{"model": "encoder-decoder audio transcriber", "dataset": "read English sentences (LibriTTS-R)", "train_examples": 15625, "n_mels": 40, "hop_length": 160, "input": "log_mel", "spec_augment": true, "win_length": 512, "tokenizer": "word", "vocab_size": 8027, "encoder_arch": "tdnn", "encoder_norm": "batchnorm", "encoder_activation": "gelu", "encoder_depths": [16], "encoder_kernel_size": 5, "encoder_stem": "single", "encoder_widths": [256], "fusion": "prefix", "label_smoothing": 0.1, "decoder_width": 256, "decoder_layers": 8, "decoder_norm": "layernorm", "decoder_norm_position": "res_post", "decoder_activation": "quick_gelu", "decoder_mlp_ratio": 4, "decoder_head_dim": 48, "decoder_fused_qkv": false, "decoder_bias": "none", "decoder_qk_norm": false, "decoder_layer_scale_init": 0.1, "decoder_parallel_block": false, "decoder_inner_norm": false, "decoder_drop_path": 0.05, "decoder_positions": "learned", "decoder_prefix_bidirectional": false, "decoder_connector": "mlp", "decoder_tie_embeddings": false, "init": "kaiming_normal", "optimizer": "soap", "beta2": 0.99, "lr": 0.0034, "beta1": 0.95, "shampoo_beta": 0.99, "eps": 1e-08, "precondition_frequency": 20, "max_precond_dim": 512, "one_sided": true, "adamw_lr_other_params": 0.0014, "grad_clip": 3.0, "cautious_weight_decay": true, "steps": 9900, "batch_size": 64, "epochs": 40.6, "lr_schedule": "step", "warmup_steps": 990, "weight_decay": 0.2, "adamw_weight_decay_other_params": 0.01}
Rows from block 12 of the audio encoder, named by matrix and row number. Each number is 128 + 32 x the weight over its row's rms, rounded and kept within 0 to 255. All counts start at 0.
# conv: width-5 conv (encoder.blocks.12.conv.weight, 256x256x5), inputs 0-25, a 5 kernel for each
conv.160 [ 97 130 115 181 188 105 125  61 111 111  77  86 166  74 181 154 130 138 108  90  84 169 131 138 118 136 124 127 126 129 127 151 141 102  90 139 110 175 139 126 168 197  82 109 113 132 105 103 121 105 136 153 151 124  89 167 103 128 142 144 173 152 128 125 171 119 125 104 147  90 175  87 183  85 153 108 114 120 154 135 118 155 130 154 147 141  96 139  72 112 155 124 125 185 132 103 147  91 111 126 102 143 137 137 137 128 110 160 153 156 107  94 144 206 158 153 114 177 129 116 100 146 118 149  87 188  77 157 117 123]
conv.161 [101  92 169 147 119 154  53  66 114 145 108 135 137 106 163  81  63 167  73 148 169 106  71 185 125 142  53 133 168 145 134 163 147 183 156 126 152 130 193 105 128 158 114  89 176 129 106  95  73 156 130 117 184 108 156 129 134 147 116 140 126  80 120 123  93 104 122 132 159 132 130 126  18 133 172 142 131 129 140 162 126 105 139 159 168 154  77 177 217 112  95 107 167  92 146 124 124 148  97 146 115 131 161 123 133 121 122 163 117 145 128 138  93 125 110  72 126  80 106  98 121 112  87 153  89 100 135 102 148 108]
conv.162 [198 141 121  79 188 147 150 120 140 119 213 114 152 114 187 140 132 119 110 149 147  92 137 107 189 129 121 118 134 128 125 141 128  76  52 171 128 160 120 177 139 107 143  98 153 147 182 130 146 137 141 181 151 104 154 136 151 128 133 141  75 117 153  96 187  93  90 162 131  98 169  72 110 131 126 169 156 151 110 106 145 151 164 124  94  90 133  40 156 142 158 195 214 109 111 102 140 122 153 115 144  94 107  96 109 164 114 121 124 120 127 133 175 145 184 123 165 129 164 117 122  75  88 156  96 190 120 177 109 100]
conv.163 [ 87 103 125 120  72 133 122 165 137 124  92 109 109 122  92 148 156 156 126 136 153 146 177 125  92 101 115 101  94 123 121 121 111 139 111 142  86 115  89 155  38 160 154 137 101 103 100 130 174 126 101 159 125 140 104  80 137 149 118 115 140 136 134  64 170 148 142 113 146 139 129 184 152 106  99  78 120 122 118 153  84 107 139 153 143 118 112 124 125 109 114 149 118  94  66 101 154 144  46 137  87 104 159 111 128 125  89 159 147 108  89  92 158  92  96 152 120 167  84 186 110 186 123  98 186  83 167  81 127 163]
conv.164 [154 117 172 132 146 144 137  59 137 147 155  95  88 113 165 103 123 122 110 118 116  90 165 162 135 143 133 142 131  99 141  97 144 127 172 142 160 147 130 125  98 124 143  99  85 130 150  69 155 174 109 151 114  95 129 127 144 150 130 121 149 115 133 119 147  96 135 173 165 140  74 142 138 148 161 144  85 101 197 146  77  79 118 197 125 146 151 123 124 134 121 114 102 147 162 161 128 172  47 173  94 117 162 120 134 132  98 152 106 128 129  92 180 139 138 167 115 124 138 151 200 148 105  68 144 130  78 191 114 115]
conv.165 [142 103 130 107 132 112 137 142 152  98  85 142 142 154 104  95 104 206 101 118 128 106 154 145 110  94 151 151 136 137 128 175 101 153 185 108 184 128 125 116 123 133 122 123 162 129 112 135 114 130 117 138 171 149 142 121 106 156 168 131  98 129 105 162  72 110 172 147 124 115 135 192 117 151 116 118 106 178 159 117 173 128 168 108 172  93 165 154 126  83 160 133 140 114 114 110 150 118 128 158 166 117 102 141 141 132 120 152 136 133 146 114 165 148 120 111 123 106 114 112 103 109  68 125 154 148  87 140 127  92]
conv.166 [146 156  81 125 146 111 187  87 120 112 162  93 120 147 122  75 108 146 119 173 117 149 147 116  98 119 123 124  94 138  85 112 170 134  70  93 136 153 122  93 102 103 142  99 139 108 133 117 146 108 104 140 130 143 101 125 134 124 138 133 139 149 140 115 202  50 180 125 186 145 106 141 161 143  85 127  72 124  91 149 124 144  54  79 117 138 137  89 205 114 162 104 101  91 155 104 169 139  63 136 118 151  98 106 157 108 117 116 157 117 157  45 164 172 158  91 165 164  61 123 150  85 172  30 141 160 109 164 126  51]
conv.167 [124 169 115 105 125 145 106  27 183 175 122 117 136 112 165  99 130 165  64 137 122 158 142 177 128 164 115 133 111 112 115 119 132  91 170 150 103 100 167 122 106 148  87 104 168 159  82  97 208 124 135  99 123 156 120 136  94 126 151 116 115  82 144 204 170 113 162 139  92 114 137 113 153 102 135 145 165 111  84 147 155 168 127 127 108 167 133  45 149 153 192 106 144 153  99 140 159 107 126 202  98 186 123 125 121 129 143  94 133 101 146  89 140  87  99 120 107 102 155  76 150 151 110 156 158  91  74 170 159 121]
conv.168 [ 93 132 105  88 120 146 111 110 162 157  76 111 126 180 119 103 115  91 122  99 132 128 147  84 156 142 105 118 147 136 172  68 118 186 102 112 122 126  83  91 131  75 163  91 151 130 100  99 137 146 102 113 117 107 157 147  92 139 149 137 146 134 150  99 131 117 170 112 144  95 148 140 167 126 129 159 131 116  95 150 117 114 113 196 126 119  87 155 137 139 120 153  68 141 127  89 172  61  83 135 144 128 112 116 142 145  74 153 147 140 165  82 172 187  88 147 133 115 116 147 122 107 137  83 126 122 139 152 154  88]
conv.169 [149 201  97 100 108 117 130  90 164 159 115 169 131  56 149 106 210 122  78 116 111 128 143  96 114 170 192 131 142 135 117 101  84 100 140  99 133 139 164 129  89 138  96 137 100 118 114  85 190 128  86 217 102 139 121 119 184 121 117 109 134 197 114 145 112 137 116 130 171  99 144 151  96 147 103 109 160 126 131 110 174 102  78 130 136 147 101 144 133 202  99 121 130 155 126 137 135  98 137 145  88 141  96 146  60 116 197 122 104 116 135 161 120  38  78 109 100 149 166 147 116 117 138 123 160 108 106 180  86 122]
conv.170 [126 121 140 176 124 122 106 120 121 104  72 138  80 151 101 122 170  92  57 148 134  88  78 144 112  98 139  24  80  31 136 126  60 134 136 136 164 116  97 146 145 172 126 126 119 104 125 149 200  94 162 135  97 131 104 122 170  28 157  98 122 169 100  95 143 150 132 115 102 124 130 126  53 142 132 120 108 101 151 131 129 105 114 128 127 120 116 136 135 140 178 148 102 159  91 152 121 131 160 158 120  98  81 170 108 134 201   2 158 104 116 152  80  70 152 113 139 158  72 123 126 159 172 120 129 151 185 111 106 150]
conv.171 [161 123 129 167 137 135 144 213 139  76 143 125 134 123 156  89 152 137 119 178 174  83 115 104 154 108 169 125 119 122 135 110 134 110 121 115 100 143 102 141 134  90 204 176 114  90 179 196  79  94 145 130 117 113 143 139 128 123 113 132  95 135  87  70 129 114 120 103 137 129 116  79 138 134 134 174 155  98 148 136 137  93 148 143 140  91 133 186 113 130 134 150 102  85 143 188 129 192 133 107 169 125 154 140 119 105 157  86 143 146 119 155 112 147 170 140  47 106  71 168 147  80 156 154  88 127 104  60 138 172]
conv.172 [154 114 120 124 153 164  84 164 125  79 130 117 161 129 180 151 133 136 181  87  61 121 105 156 164 206 112 132 166 101 145  90  90  96 157 118  94 106 170  92  87 106 122 175 118 138  42 137 113 112 129 104 130 199 109 169  98 129 158 110 140  94 129 167 117 156 155  89 107 101 139 192  46 129 109 165 103 105 108 127  94 136  69 144 139 183  68 138 118 127 136 132 123 146 134 130 121  90 102 122 130  87  83  98 160 168 135 172 159 120 205 109 193 141 123 119 112 172 155 128 141  81 108 149 122 156 160 160 131 121]
conv.173 [137 134 123 160  91 104 178 142 165 149 143 150  64 134 127 137 105 118  91 167 101 105 152 146 151 125 156  69  93 125 121 145 114 123 139 201 108 168 105 113 138  98 156 107 119 121 206 123 128 119 108  97  82  91 110 111  81  38 104  96 140  93 108 124 131 127 141 212 100 131 114 180 201 136  93 145 168 154 135 138 217 161 131  89 156 119 105  87 166 154 138 124 152 167  96 119 155 158  95 136 134 152 167  60 147 107 133  97  74 113 143  39  15 123 145 134 108 116 192 139 129 100 101  85 115 155  74 123 175  98]
conv.174 [142 153  67 123  72 118 133 128 117 144 135 129 119 124 124 152 207 130 139 137  99 189  99 196 151 124  91  82  79 112 146 128 138  95 124 119 139 133 171 127 101  97  79 122 157 106  97 147 164 173 114 104  90 123 122 160 130 117 108 136 183 113 116 115  44  78 126  88 142 129 125  67 165 128  76 190 166 138 147 123 132 169 155 167 128 163 164 147 115 126 125  64  82 125 129 133  96  83 132 154 102 145 140  83  77 165 130 179 103 139 193 118 151 110 151 154  99 144 128  97 175 106 163 193 154 109 117  66 111 117]
conv.175 [121 115 121 158 131 151 134 113  73 119 141  84  62 207 186 104 109 163 115 136  98 148  76  84 152 125 132 160 152 141  94 176 107  65 108 132 119 146 142  77 134 119  64 150 153 142  99 102  82 114 149 123 152  98 124 137 148 178 129 112 192 168 197 140 147 134  87 226 118 107 133 137 106 122 171 117 108  54 119 113  75  82  97 169 165 117 117 216 183 139 207 160  87 122 130 125 107 132 173  78 120 115  71 136 151 151 162 157 139 120 139 145 218 160 176 189 116  99 103 132 129 186  92 106 120 136 166 144 125 133]
conv.176 [115 106 142 112 168 148 130 103 141 101  96 107 137 149 105 101 202  79 129 141 143 133 155 142  76 127 212  55 122 121 130 119 183 198  58 118 120 113 112 119 104  80 139 126 148 128 130 174 147  99 129 146 140 112 116 119 149 116 133 157  92 141 138 167 133 117 121 142 180 113  56 101  88 113 109 100  97 122 119 148 120 108 149 119 114 177  67  78 180 133 110 187 106 112 109 118 143 115 144 124  90 130 184 201 125  85  96 130 140 174  91 177  90 141 166  77 198 110 176  56 135 109 125 106  95  83 138 146 171 113]
conv.177 [111  83 169 129 140 100  93 126 123  99 183 146 190  80 119 179 142  87 164 131 105 156 148  93 109 124 130 126 166 113 115 149 148  86 108 122 103  94 114 101  96  76 156 122  98 130 121 119  71 140 135 153  93 106  84 144 139 110 108  96  85 116 112  96 163 110 129  78 106  84 143 149 193 125 112 134 147 113 138 116 132 128 127 105 140 113 118 176  91 156  38 138 105 112 110 164 101  85 163 146  95  96 130 120 117 127 159 110 162 119 145 151 152 117 196  86 154 117 128 170  72 135 124 171 147 108 183 112 142 155]
conv.178 [162 167 126 187  41  99 138 152 106  86 130 128 137 130 124 155 147  67  75  64  99 137 107 181 127 104 167 193 105 127 115 143 138 111 118 120 135  94 137 165 207 113 151  98 130 115 150 129 129 124 122 109  82  89 179  75 107  90  70 158 160 141 115 149 116 131 140 176 130  91 131 134 192 111 115 124 159  66  65 136 152  76 118 182 157 112 146 177 125 109 149 126  78  60  98 202  11 184 144 108 141 152  88 145 114  66 172  88 162 142 105 127 108 152  87 177 137 136 108 123 127  85 201 108 118 148 153 132  74 129]
conv.179 [141 163 119 141 163 124 135  99 102 125 123 136 106 156 117  87  91 202 128  94  86 189 167 145 120 113 111 110 133 108 125 123  89 153 157  84 111 172 134 102 142 121 140 115 122 108  88 131 202 145  86 169 104 155 127  94 144 115  92 144  57 122 146 175 118 158 152 101  98 151 173 144 110 111 108 113  74 121 106 110 116 113 132 212 118 126 141 119 193  89  91 128 105 149 108 149 139   4 179 144 191 129  66 120 133 151 104 122  72 144 142 133 151  96 143 113 163 191  85 120 146 141 107 110 121 121 184 149  69 150]
conv.180 [100  95 169 136 106 113 122 136 128 143 138 165  61 115 149  87  89 131 127 123 105 113 151 129 126  96 117 170  89 113 139  61  51 255 127 172 126  82 132 123  66 177 124 149 103 125 157 130 116 123 130 124 153  88 122 124 168  82  86 151  96  94 135  40 151 138  85  82 147 152 124 125 100 106 202  91 107  97 133  79 147 125 139 105 136 165 155  29 148 130 160 121 133 109 106 113 155 112 112 166  86 111 138 125 126 131 127 106 137 131  55 101 112 130 166 160  52 149 147  97 141 147 169  88 117 137 137 116 156 100]
conv.181 [132 121 110 161  81 108 228  87 106 141 135 144  60 169 138 141 105  99 143 144 100 155  82 181 168 116  91  93 185 118 142 142 123 126 135 126 142  93 129 127 125 114 154  92 142 126 240 108 105  80 119 109 124 118 114 102 116 146 111 134 112  83 127 157 129 188 115 140 122  96 159 104 104 117 165 107 144  72 102 124 153 159  94  79 107  76 135 137 112  84  97 139 119 101 189 122  98 187  94  83 100 162 140 128 101 114  90 163 145 119 115 118 133 158 142 135 128  75 129 157 129 108 108 140 108 103 105 127 128 125]
conv.182 [168 107 101 225 135 150 106 150  93 124 132 132  93  95 130 133 138 108 147 116 157 191 166 109 136 146 130 167 135 131 128 122 131 119  97 198 111  92 132 124 136  78 126 177 132 147 109 143 133 157 137 112 133 116 142 160 115 122 139 109 195 141  93 112  90 103 109 156 181 103 110 113 216 180 141 156  94 174 150  90 127 173 240  56 143 134 105 129  78 116 137  99 114 113 139 114 135 124 149 136 156  96 129  88 102 119 134  97 202  98 161 179 134 199  82 126 150 119 131 121  79 125 142 116 118 116 153 143  99 141]