Weights of a small encoder-decoder audio transcriber.
Training: 9900 steps, batches of 64.
Rows from block 6 of the audio encoder, named by matrix and row number. Each number is 500 + 40 x the weight over the matrix's rms, rounded and kept within 0 to 999. All counts start at 0. Numbers have three digits each.
# conv: width-5 conv (encoder.blocks.6.conv.weight, 256x256x5), inputs 29-57, a 5 kernel for each
conv.32:495501470545534503516490530469497468526513418473552532506452487539444439514518464574561478502491498475468486465425485553539503514493481454469508463558507497494527490563512572505565464417534578510499577492477469506530502489500524467473501539519450486521478433477342512530464464468514537542545423485489519534486467455474523553450518397487475551459514507477475543502569417563501469515522504466502512530514597479521483520505511531516475470
conv.33:440540490535508474476447503534532468455540540485538473552491507480476507487491542461472517510463552490543461517581485550508506486517507532468517508532519477484521494526471481562473513472501517533514479515498475469462552488474511499538508444495516426511509495493750385503489526479496515514521477544487481493530468504508433493451498523533518485541447509505551505515558561476505559537390474518502570510485493483587499510523540465468516520
conv.34:465481496494540514475509554493480491450549472510452447421549472512687449522511487515522495456463508482487494521458478468532528515525526489453484444522449529432507500469490493481499476441507492454512438457484490465550502500441498515510503444516520458424593467506497442520426484484488547486490496456489436483532482475549503418487556481427415502456512497455461474519465469520468454529490472471486507444396481469535557495503455523485465454
conv.35:494428524468480482529573535504486550461515538505446494490479520448487545489517537449506536516447440518470517545465532449503537469548437468504487464466443495470471455449502496496529508514458454456497491574506490426452557601555554516485505470490550419473579509503479492441504472513513479522462486507544503542533510465510433486470455498462471506541509543570492481536524468506476481466496490495518453448489535480525447476482461469489485524
conv.36:495435517548379479498575463509553463435416469466530487491477521509502453555485550447468467458517519507502454513584496498494503485490504476558521536476494448572474474493539427511482510499542425496458483512463446494572519495527429470548471561486550555509468488490509597440461499460411515498516421431519450581484486472512481470496537491526525473435484487502485483490452515555363522473518454478473487432471429474498479513476492506460389534
conv.37:499513475453489480513489433522521502535541442508484559579447484459521511553477467476566521406457557468504570483512484511486464613470470475505547523447508466496483515487499530518485508456542469483466456420431529521548489480504539544544439485475478444583446498485570512487465443527482494504503534460537469460514452551464530496486489513495551505505535468403477501465509521492507489506499451544512526504512481449494485568507467461550481484
conv.38:493504448519444469417444563526494476490514493532497432539513503439455531493491491486526508512446504520563484475395457532481525506473445490475493505492508459497516500463475511531510535437472497512497496454522495470575418501494483443521485454486444537528554512571431465500551498441526494434521449479484463467475522534501504414550512519451537462499446483499536503510429408573496549491524474470496489473429518495466485471487544497442545516
conv.39:534468453525535542455551515519521481612464510524500429549468512410442499499515408594531552489457449488513522462483556469405544551472502481529509571465533482550538454436469555497523532471542500465517492426517433584496495501483557477575476449527447550437532521502503484466539581465495511494430477497524502476528452464472531494530534513501470504498494550507546475572416532427540469521504492552492501501462516486449452526482582503459581483
conv.40:516418424502526489557478518490504538566488506505437379488467534475470486466480527507491519533471499487491501426453504495543522487475506549566553554532493475521508483475499445495522527498491486524508430539438502518499538525517555506452553544515542497440506471465458528469524487478489521581467500497510571490478536505562449398423494485492433493463463553537564457510422535418522495470455457479538474462485515489467478526519470517463398500
conv.41:500487574424500480470554450512530501524492514501510536467429445499521449493498599448517476488435582480534485549518442466526483473526533462503478515523433561500497458502469565484497517556433560503504492482441551448542489480531501547504561488574523476470458504526508500471512451422454479499511555440519417493493496604469485453461430516533482463538524520422545519445508468505536481532415477529484508497473500576473516494512431499480458497
conv.42:490518527465521492517548502496477530466503515499567460445513490514483484488524524487498498505488452539521515554572494516424466531533443531506514489480449422482482512534569493507515509556492540533478509490494517460517493506423535474511558502450556404541503484488569482520604368452454528521529503489481542540476484464531453551506509549559484542477464582544510532480484460488522526466456459416496465489524497543478428451500536448521468485
conv.43:478544521487453509500574497476477499511491504453442497461510532515521562458552531490388570500515464470467547556469472480477491525458489492536495458503470531483484528529435493494538519508420465516506498510534488496493570567496514553492478465515488420452546521510464476454480451453535519509468479479426462523490499490512535551545468471508485468481560487485522515477490487490517492520507545546448538454466480534491473496473517498535537533
conv.44:466451496494487496417462421569500487511447474514476494519494481519514428535554415530521457500453517484580481497489512501505493514454453482474494500574461447477452530444526453545453476504455558434462487521514460491525445450469429479466484428479542432528517492461452480487518574478544524484491519484469492531530442472490493470535510494477477495539497554443518484508568471494472497540504526469524427539499509531528527504531535485516558486
conv.45:515466518495516515446435477505490536452387510528514493423497500475513455525498604453405515528482462518555510489506542450445560468481520508463499499489540514434547485540453429520551472520497546464501443482477508500518490473472469512493494468530533496496498513494629493444491483491522466517515497469546502422543527511557480542491532490510495459513500532554561445505465510510489518531552518483476435392465500508547508558435552465469512482
conv.46:498476480501502506436529449530458495457556554470506514496527494430564516473481514401457541542400477585473443556490472410489527407505490532491550458475522414443575511520516470537551520550534508419501479534521530489509478506542519478456509471444513490473515530485560492378501472579540478524405447555480469514494493500539449474476501499502513457504425427533409446518459423528462484505442542427465479540498486502461492474440449521503481506
conv.47:480465429506496507497408489443489476527492545511524492499518512456472519511466435455502436526510548484558483562570476461489533465370490484554535502525479498406473467450520480486488534502489499478519482552530477477488561467493511521474497542439477508546517479528568489485558508474496507556496482507456509481551445478495525480501538515479483525532503520509483464538523519532438511478454467499521454508505462500521460495481527527433533458
conv.48:414477432539479467559512482463465562549518509450500534399471465519409518507525551493482546498502459386486518510541339557543494503525577463493495532483378543479474459500502480424538478452571460502500439505473479475433491468533505531502473498503530507468486492461478524510516443489531464534488452481482476501486482469503484523457476515519480527465563499459467487479424465599554495516505460439505499424435519517540524463548524507475452538
conv.49:460536536496470519499472501436501505555416484510474548526467510439544514521513455535472544478457500448498488494490511536503513528550474528459512466487553536442480526498424457487499511498416586518519488472480507507439605481521501533504570566519449511489501547465581461548508426487514558450472525504561564512428478400502449558471540436515532487525548460445524500523544495484485503536384569506441542464487542517515430535535477507479443488
conv.50:476480509494494532546427583494439559499519560474493555551422561421502592509506554597482487531545483509470534534525522472461519561468528504487538475471520493525427531503487479510459439502505483526464487498505468494576567490522533492554490411514521509486488516474481469447464465495522465500493468500498526520477488506530443569514481493512495484469476523528465464512488480433520466532514495473522473487538470482575522490507495506561542434
conv.51:545445494545553471463532507532455480484486536459525419531505526484534480480507508470494504463577453521500502465470481524459459429469545523538539590504520496457424468467475510528530521521446510524465609528449437452536463483527510508460484513510501529416554499521545488556471572472504566505487478568477493506617483480483458468487484495496520514491546444424548512490578606489497546520511489474494505488536477484518452461514473450404604437
conv.52:477507365400511514492502526526484502443504494509473477474495486452511476524507495463415555543494506514473470543422553485476535423492499491414549468448482494459538526495514478445517491508558455489521544489438504543511525482482508541481518464466490471387594474498499391523514445513527466514534564456524538441472545580542421586505509488512411447516481528528558498468495567445524469535415504499558566515430449452512505499526495440483487567
conv.53:514512454528475527426501559477485524518457542524500448462506475544435474549522500451449487501523461448467477490555579475550479448497585504452499456499518431560523454459490438503494536490571453477480548462487506505368405473573555442520573490498464471436530486533454481501479479472526482502541488502502489483499540493546401527556507495487462498505497523514528484498477512440491499501433522438434497509530521519541511422530523451423447490
conv.54:453630467500443498494560494521461564461520542470544499469469506521477493514528555470480524569510478409475453501574506491509497510594510464476463420520443479501497505502588540508475474483501469459571475515434448494503436446550564493594540547446548468486509443513512449494499496445510446530560484467456454496485505512525508497446492462557433476563548499633486573508456480458455479516486503562569514431484360476558557497469466535499433495
conv.55:527473487456503527500427530477508447520458528498510524501525497533453433536485460569519511487499504446534432450499440511528555496459474502550465503475474541453529498531464531416538468525441495486479533525501517476551516454469540485453511463567406539419508463494477488483452510445573529588511503489536473478501538534528479443433465507525475536507449498441524555456519537453483489501473535518498548461459524438521541523525458524479499510
conv.56:518446472505513526404510473495478456429482481465517418503521541496508473534501552467454487514466533399598526426524567453545522485509478488486421454527527364546499516497478477484510488461533558488474509554431509512506559422492497433528542490475488511434473502507537468522458480489520514521483497509529528487539437538498478453478526462526538503511509460495537500500505490508490491515621503505438477524473563500435546561460496461608547501
conv.57:559462511494540494539429449545514534478466558528518442531507498461522503460531483498515533513523412541511471439492510521584441490478452499491520398512496471488486559515417478507483485503510508511520438588493519522512481503496453511510566451494491491487553567477540457523484451516508506488439549521439497511469425510497468535545513567518428553543514521450513526484491555438450510491512445519519489543613426485500429375541503482527431533
conv.58:519546474629453474452516462481503501478547476508516558467579487484490466491482527518525465588496500496567454472515505513472617458472515483470489543500561480483461495489489505501501511432492508504508517451449489576504518435462439527503478467412548402543469554508444587469473445492476577457523476529589531493465503453517462565470539486491521497548455448484421491549500449553453504516422531464486491490578492478474451493509483482468484559
conv.59:494532547462454482508506499432525461517545540490531518554498535480548421466522489504533501469553518441483485463523500512457431539554471508531481561504472536505484473483529429503459491472457469495478497475484518523536511564454515465448516485468486444497467554505492539524545527491495561521457539497514438562455509502489535450618511501505480496541494443519450470472511484503505519507577461491488481488493530526530498498490519463510551452
conv.60:492501522543463485533481451471435490565480494522549513441547522478517422512445577458448469482507493522512537497438523470476481461576532448547486560509433550413530473488418565477475470465434530509487457526488447513487617425505435572464498486453532508505480489509523549525477482504442588502498465555524486495501506527443518509495517504450476512553489461475442456515526518530557522459493590427473457601473546525500486537483504453422558455
conv.61:558462534520508506453503452508541478507449485497519562574476468552513558506481558503531497484496535473473489516569504507479469491504559498490506373447503431479518496500492513561484524484472482515536461428521523507591533486476483447538494495515492519610497494535475621478530556486512478488513437529508472534439473506483473508465446476494547486494478519482444531534474473525535526473561533482511502480456542474543511623457496523592466514
conv.62:563528527447495515535461469449532475520450445561525504502530439525537507518524462555484485495521512458520536512509507471501476523492568495496484453489520550470443490533506516514469491510418530491503512424475552572433502512490468516479456517479553456530523470532471496504517465450462480483504517460502518530496468496519565467502474498573432478506524523417526515493444532459511467460458501517489537520523574486497509527555517525483517514
conv.63:472528585540490504483519503460550501521518512475507527454493500521474528469535438457456499490426430497552460517544544506449520518508507478478474479484462448491463486541436478502494525513489514501479428489542510462568552516485533544521485437486501479502475496478499538534481482495515473542483483486464434468483593516520450430473475496456444488505534506530579482519512534551497478520502509504480489576576540505508496502441490506505452446
conv.64:492483531546456478450438485487488484474481504536500433505462453449522583545461497472517492544526533538522485510527486508459488433456505499494506508567535483473467430500471447496523523497521478485509480512529458509553488541534502421478471476496483579499452485480531522571543496528515494452455479564505494489466457527515514520533490507493466561517481482462423497528525510481467464525462397462455468552517444464510495512461506466435480455
conv.65:500484376493589517457552499471488486487551516549535395503517505538523509504481471485464518472554486554518481503437511471509493560433425492382536453481510446507512475487467420439510495478516472504492558514528472498489438495559524490524467485474503454574520514535474473559482470529522450542487489492501438473507477509473463520511496554501456484514564443522463462479425555539487607418568477478484558482463527493462535491505575524417476471
conv.66:526436492520540505485568545513506512491445485528467541504487537447454501440488499496455514488483450559519452438514517573470456520511455550534490526497521491544494486516492390463480465472411485480506485470488498585534504512504453473449505482544515463484445474558516533495514503460441474470501444512567494454542508524497502449464518505545480473424462574505515547509510494502552510526463534532514497436420476515508459501471524454508569554
conv.67:488489461553517496506522480472478522421688464510498511495453510442521381500491534513441482500516439495422536544448497510522500414573475484430571432526482521460505498536524447542471506449524475519474559459499511440457541519462475472502501520535510457518436513469520493487488391648426540496541496445512517453506510466556395511459494439507461537376561517597454517490481480459502458534446516498455520464560475443514541521521495498546489523
conv.68:476520514492501512368669440518523523431506489518464483446514515460496472523556524340485490477513568520488499429507507502470539496511535509437540510544499421482522541493452511468498523468478539522530463465523496511483524562447512519481499540552455468514499516494520483486523476478520518455590461494482478519501489509541427529477530506528462524494512455510486478483473503509482498483501513484512498434513480501513526531475476487584503471
conv.69:561406506495441501479531471464511434420632497511496491505492420578548430492534496469565510507535450457459494569543505494488504453543473492576477493497486478466570479476428553539533478513480514490542502463464496461559522464491445535517491480557501442543535515477549522496487511575416512494522586408546583454533469457429493477458529530412480547457474528482517560529508454481501467555396462474517523523483462535519547453511539491497458566
conv.70:462501401596501511507550505470486556532524561499511493490481502435563446508494479525494503487444550432595463550418537479486444598496423484546490515511515523500497498505505485512462573496489490472534509479502508480462466556495491533438431518524534456566467476506434491565504518502461484498474508552528527483529506490486478543510476473560409520557569544505493458480550470508545502476462629493480533407531524527509464550445508485490541534
conv.71:523399462486496489461555495444500495507491548510433493573506482502467519499466507525571539490507504477509508462373429509519585548503518512439511467521496513498545510490534540485502511464483436543546508442481494512485577484491529488489404496484458517517542512445379382515510447416509551497481433537498502513566440564477485479496503505446602551524462530450482534533503399486559489497511477493520521499499498528471503481467528400498460477
conv.72:436519488567538494466584555481505480523515477492576490474523493499486495500531489489608544521498474570439507475522493545524503555465511467489455517505499392579497456446499399534460501502472514530497502406540508498547530449529472486549449505491489564502478474500493542524529514330491544481521500480503481496583544538495517440515485508528590491513561473517482484501418538504536566525508507560542520477497464526523490556489504560494469549
conv.73:506545446464513515539448454547508533454521570487470517414588532454503562392538496493526611522496526544474474601395549543517506491482498505542459504583545514488524511519417469508490484525452533491517456495450495485533518458512531497454534506498488580464572501478502454503471462648395543577412562385497499466544522450485526529468582475540445487520493513495537455512526524421541439529462442479472498464497431499575534501467521443502487455
conv.74:456514487582469524452594555478449481463486473516509548449479443583493433480486427552462489475547558485542474532511436498454534503491469506497489519470538438545477479484505394428467495461505506491494561446527459546507500430522456447427510506460491497472497433651399451488504513485540572540546531500431506499522421465502538454562510507517463512536552514510609427503512379477510480493443503500434518520483540471468516540465491473582498449
conv.75:488459491553488524546602519486534498397534511530496502414482490519492541491483491418503495502481451455485516512426447526503532496498549481507424502549483524514546576505500464479464445487480458524496446479520454493528489503478500492582473474480516542539513498494580537571462538519467473504469485488460481514414480433495562482474451443510502464486553528479489504507487535481489490501472385463551424460448392514556481507579512464497502440
conv.76:480486528512540467503458466537557497457452522470465458507496491508519430455516500463450485446535600561467493507494471445437504533385499530511503486521496485486440469483520512533490531475502394488492602536580467491520464542453463516446425498568461508538502520465522595489514526529522449485502479432517501461479558475516497449518487469507520496545464521457485461488516542544575482535500441496568495509476520518458599478495532533466503428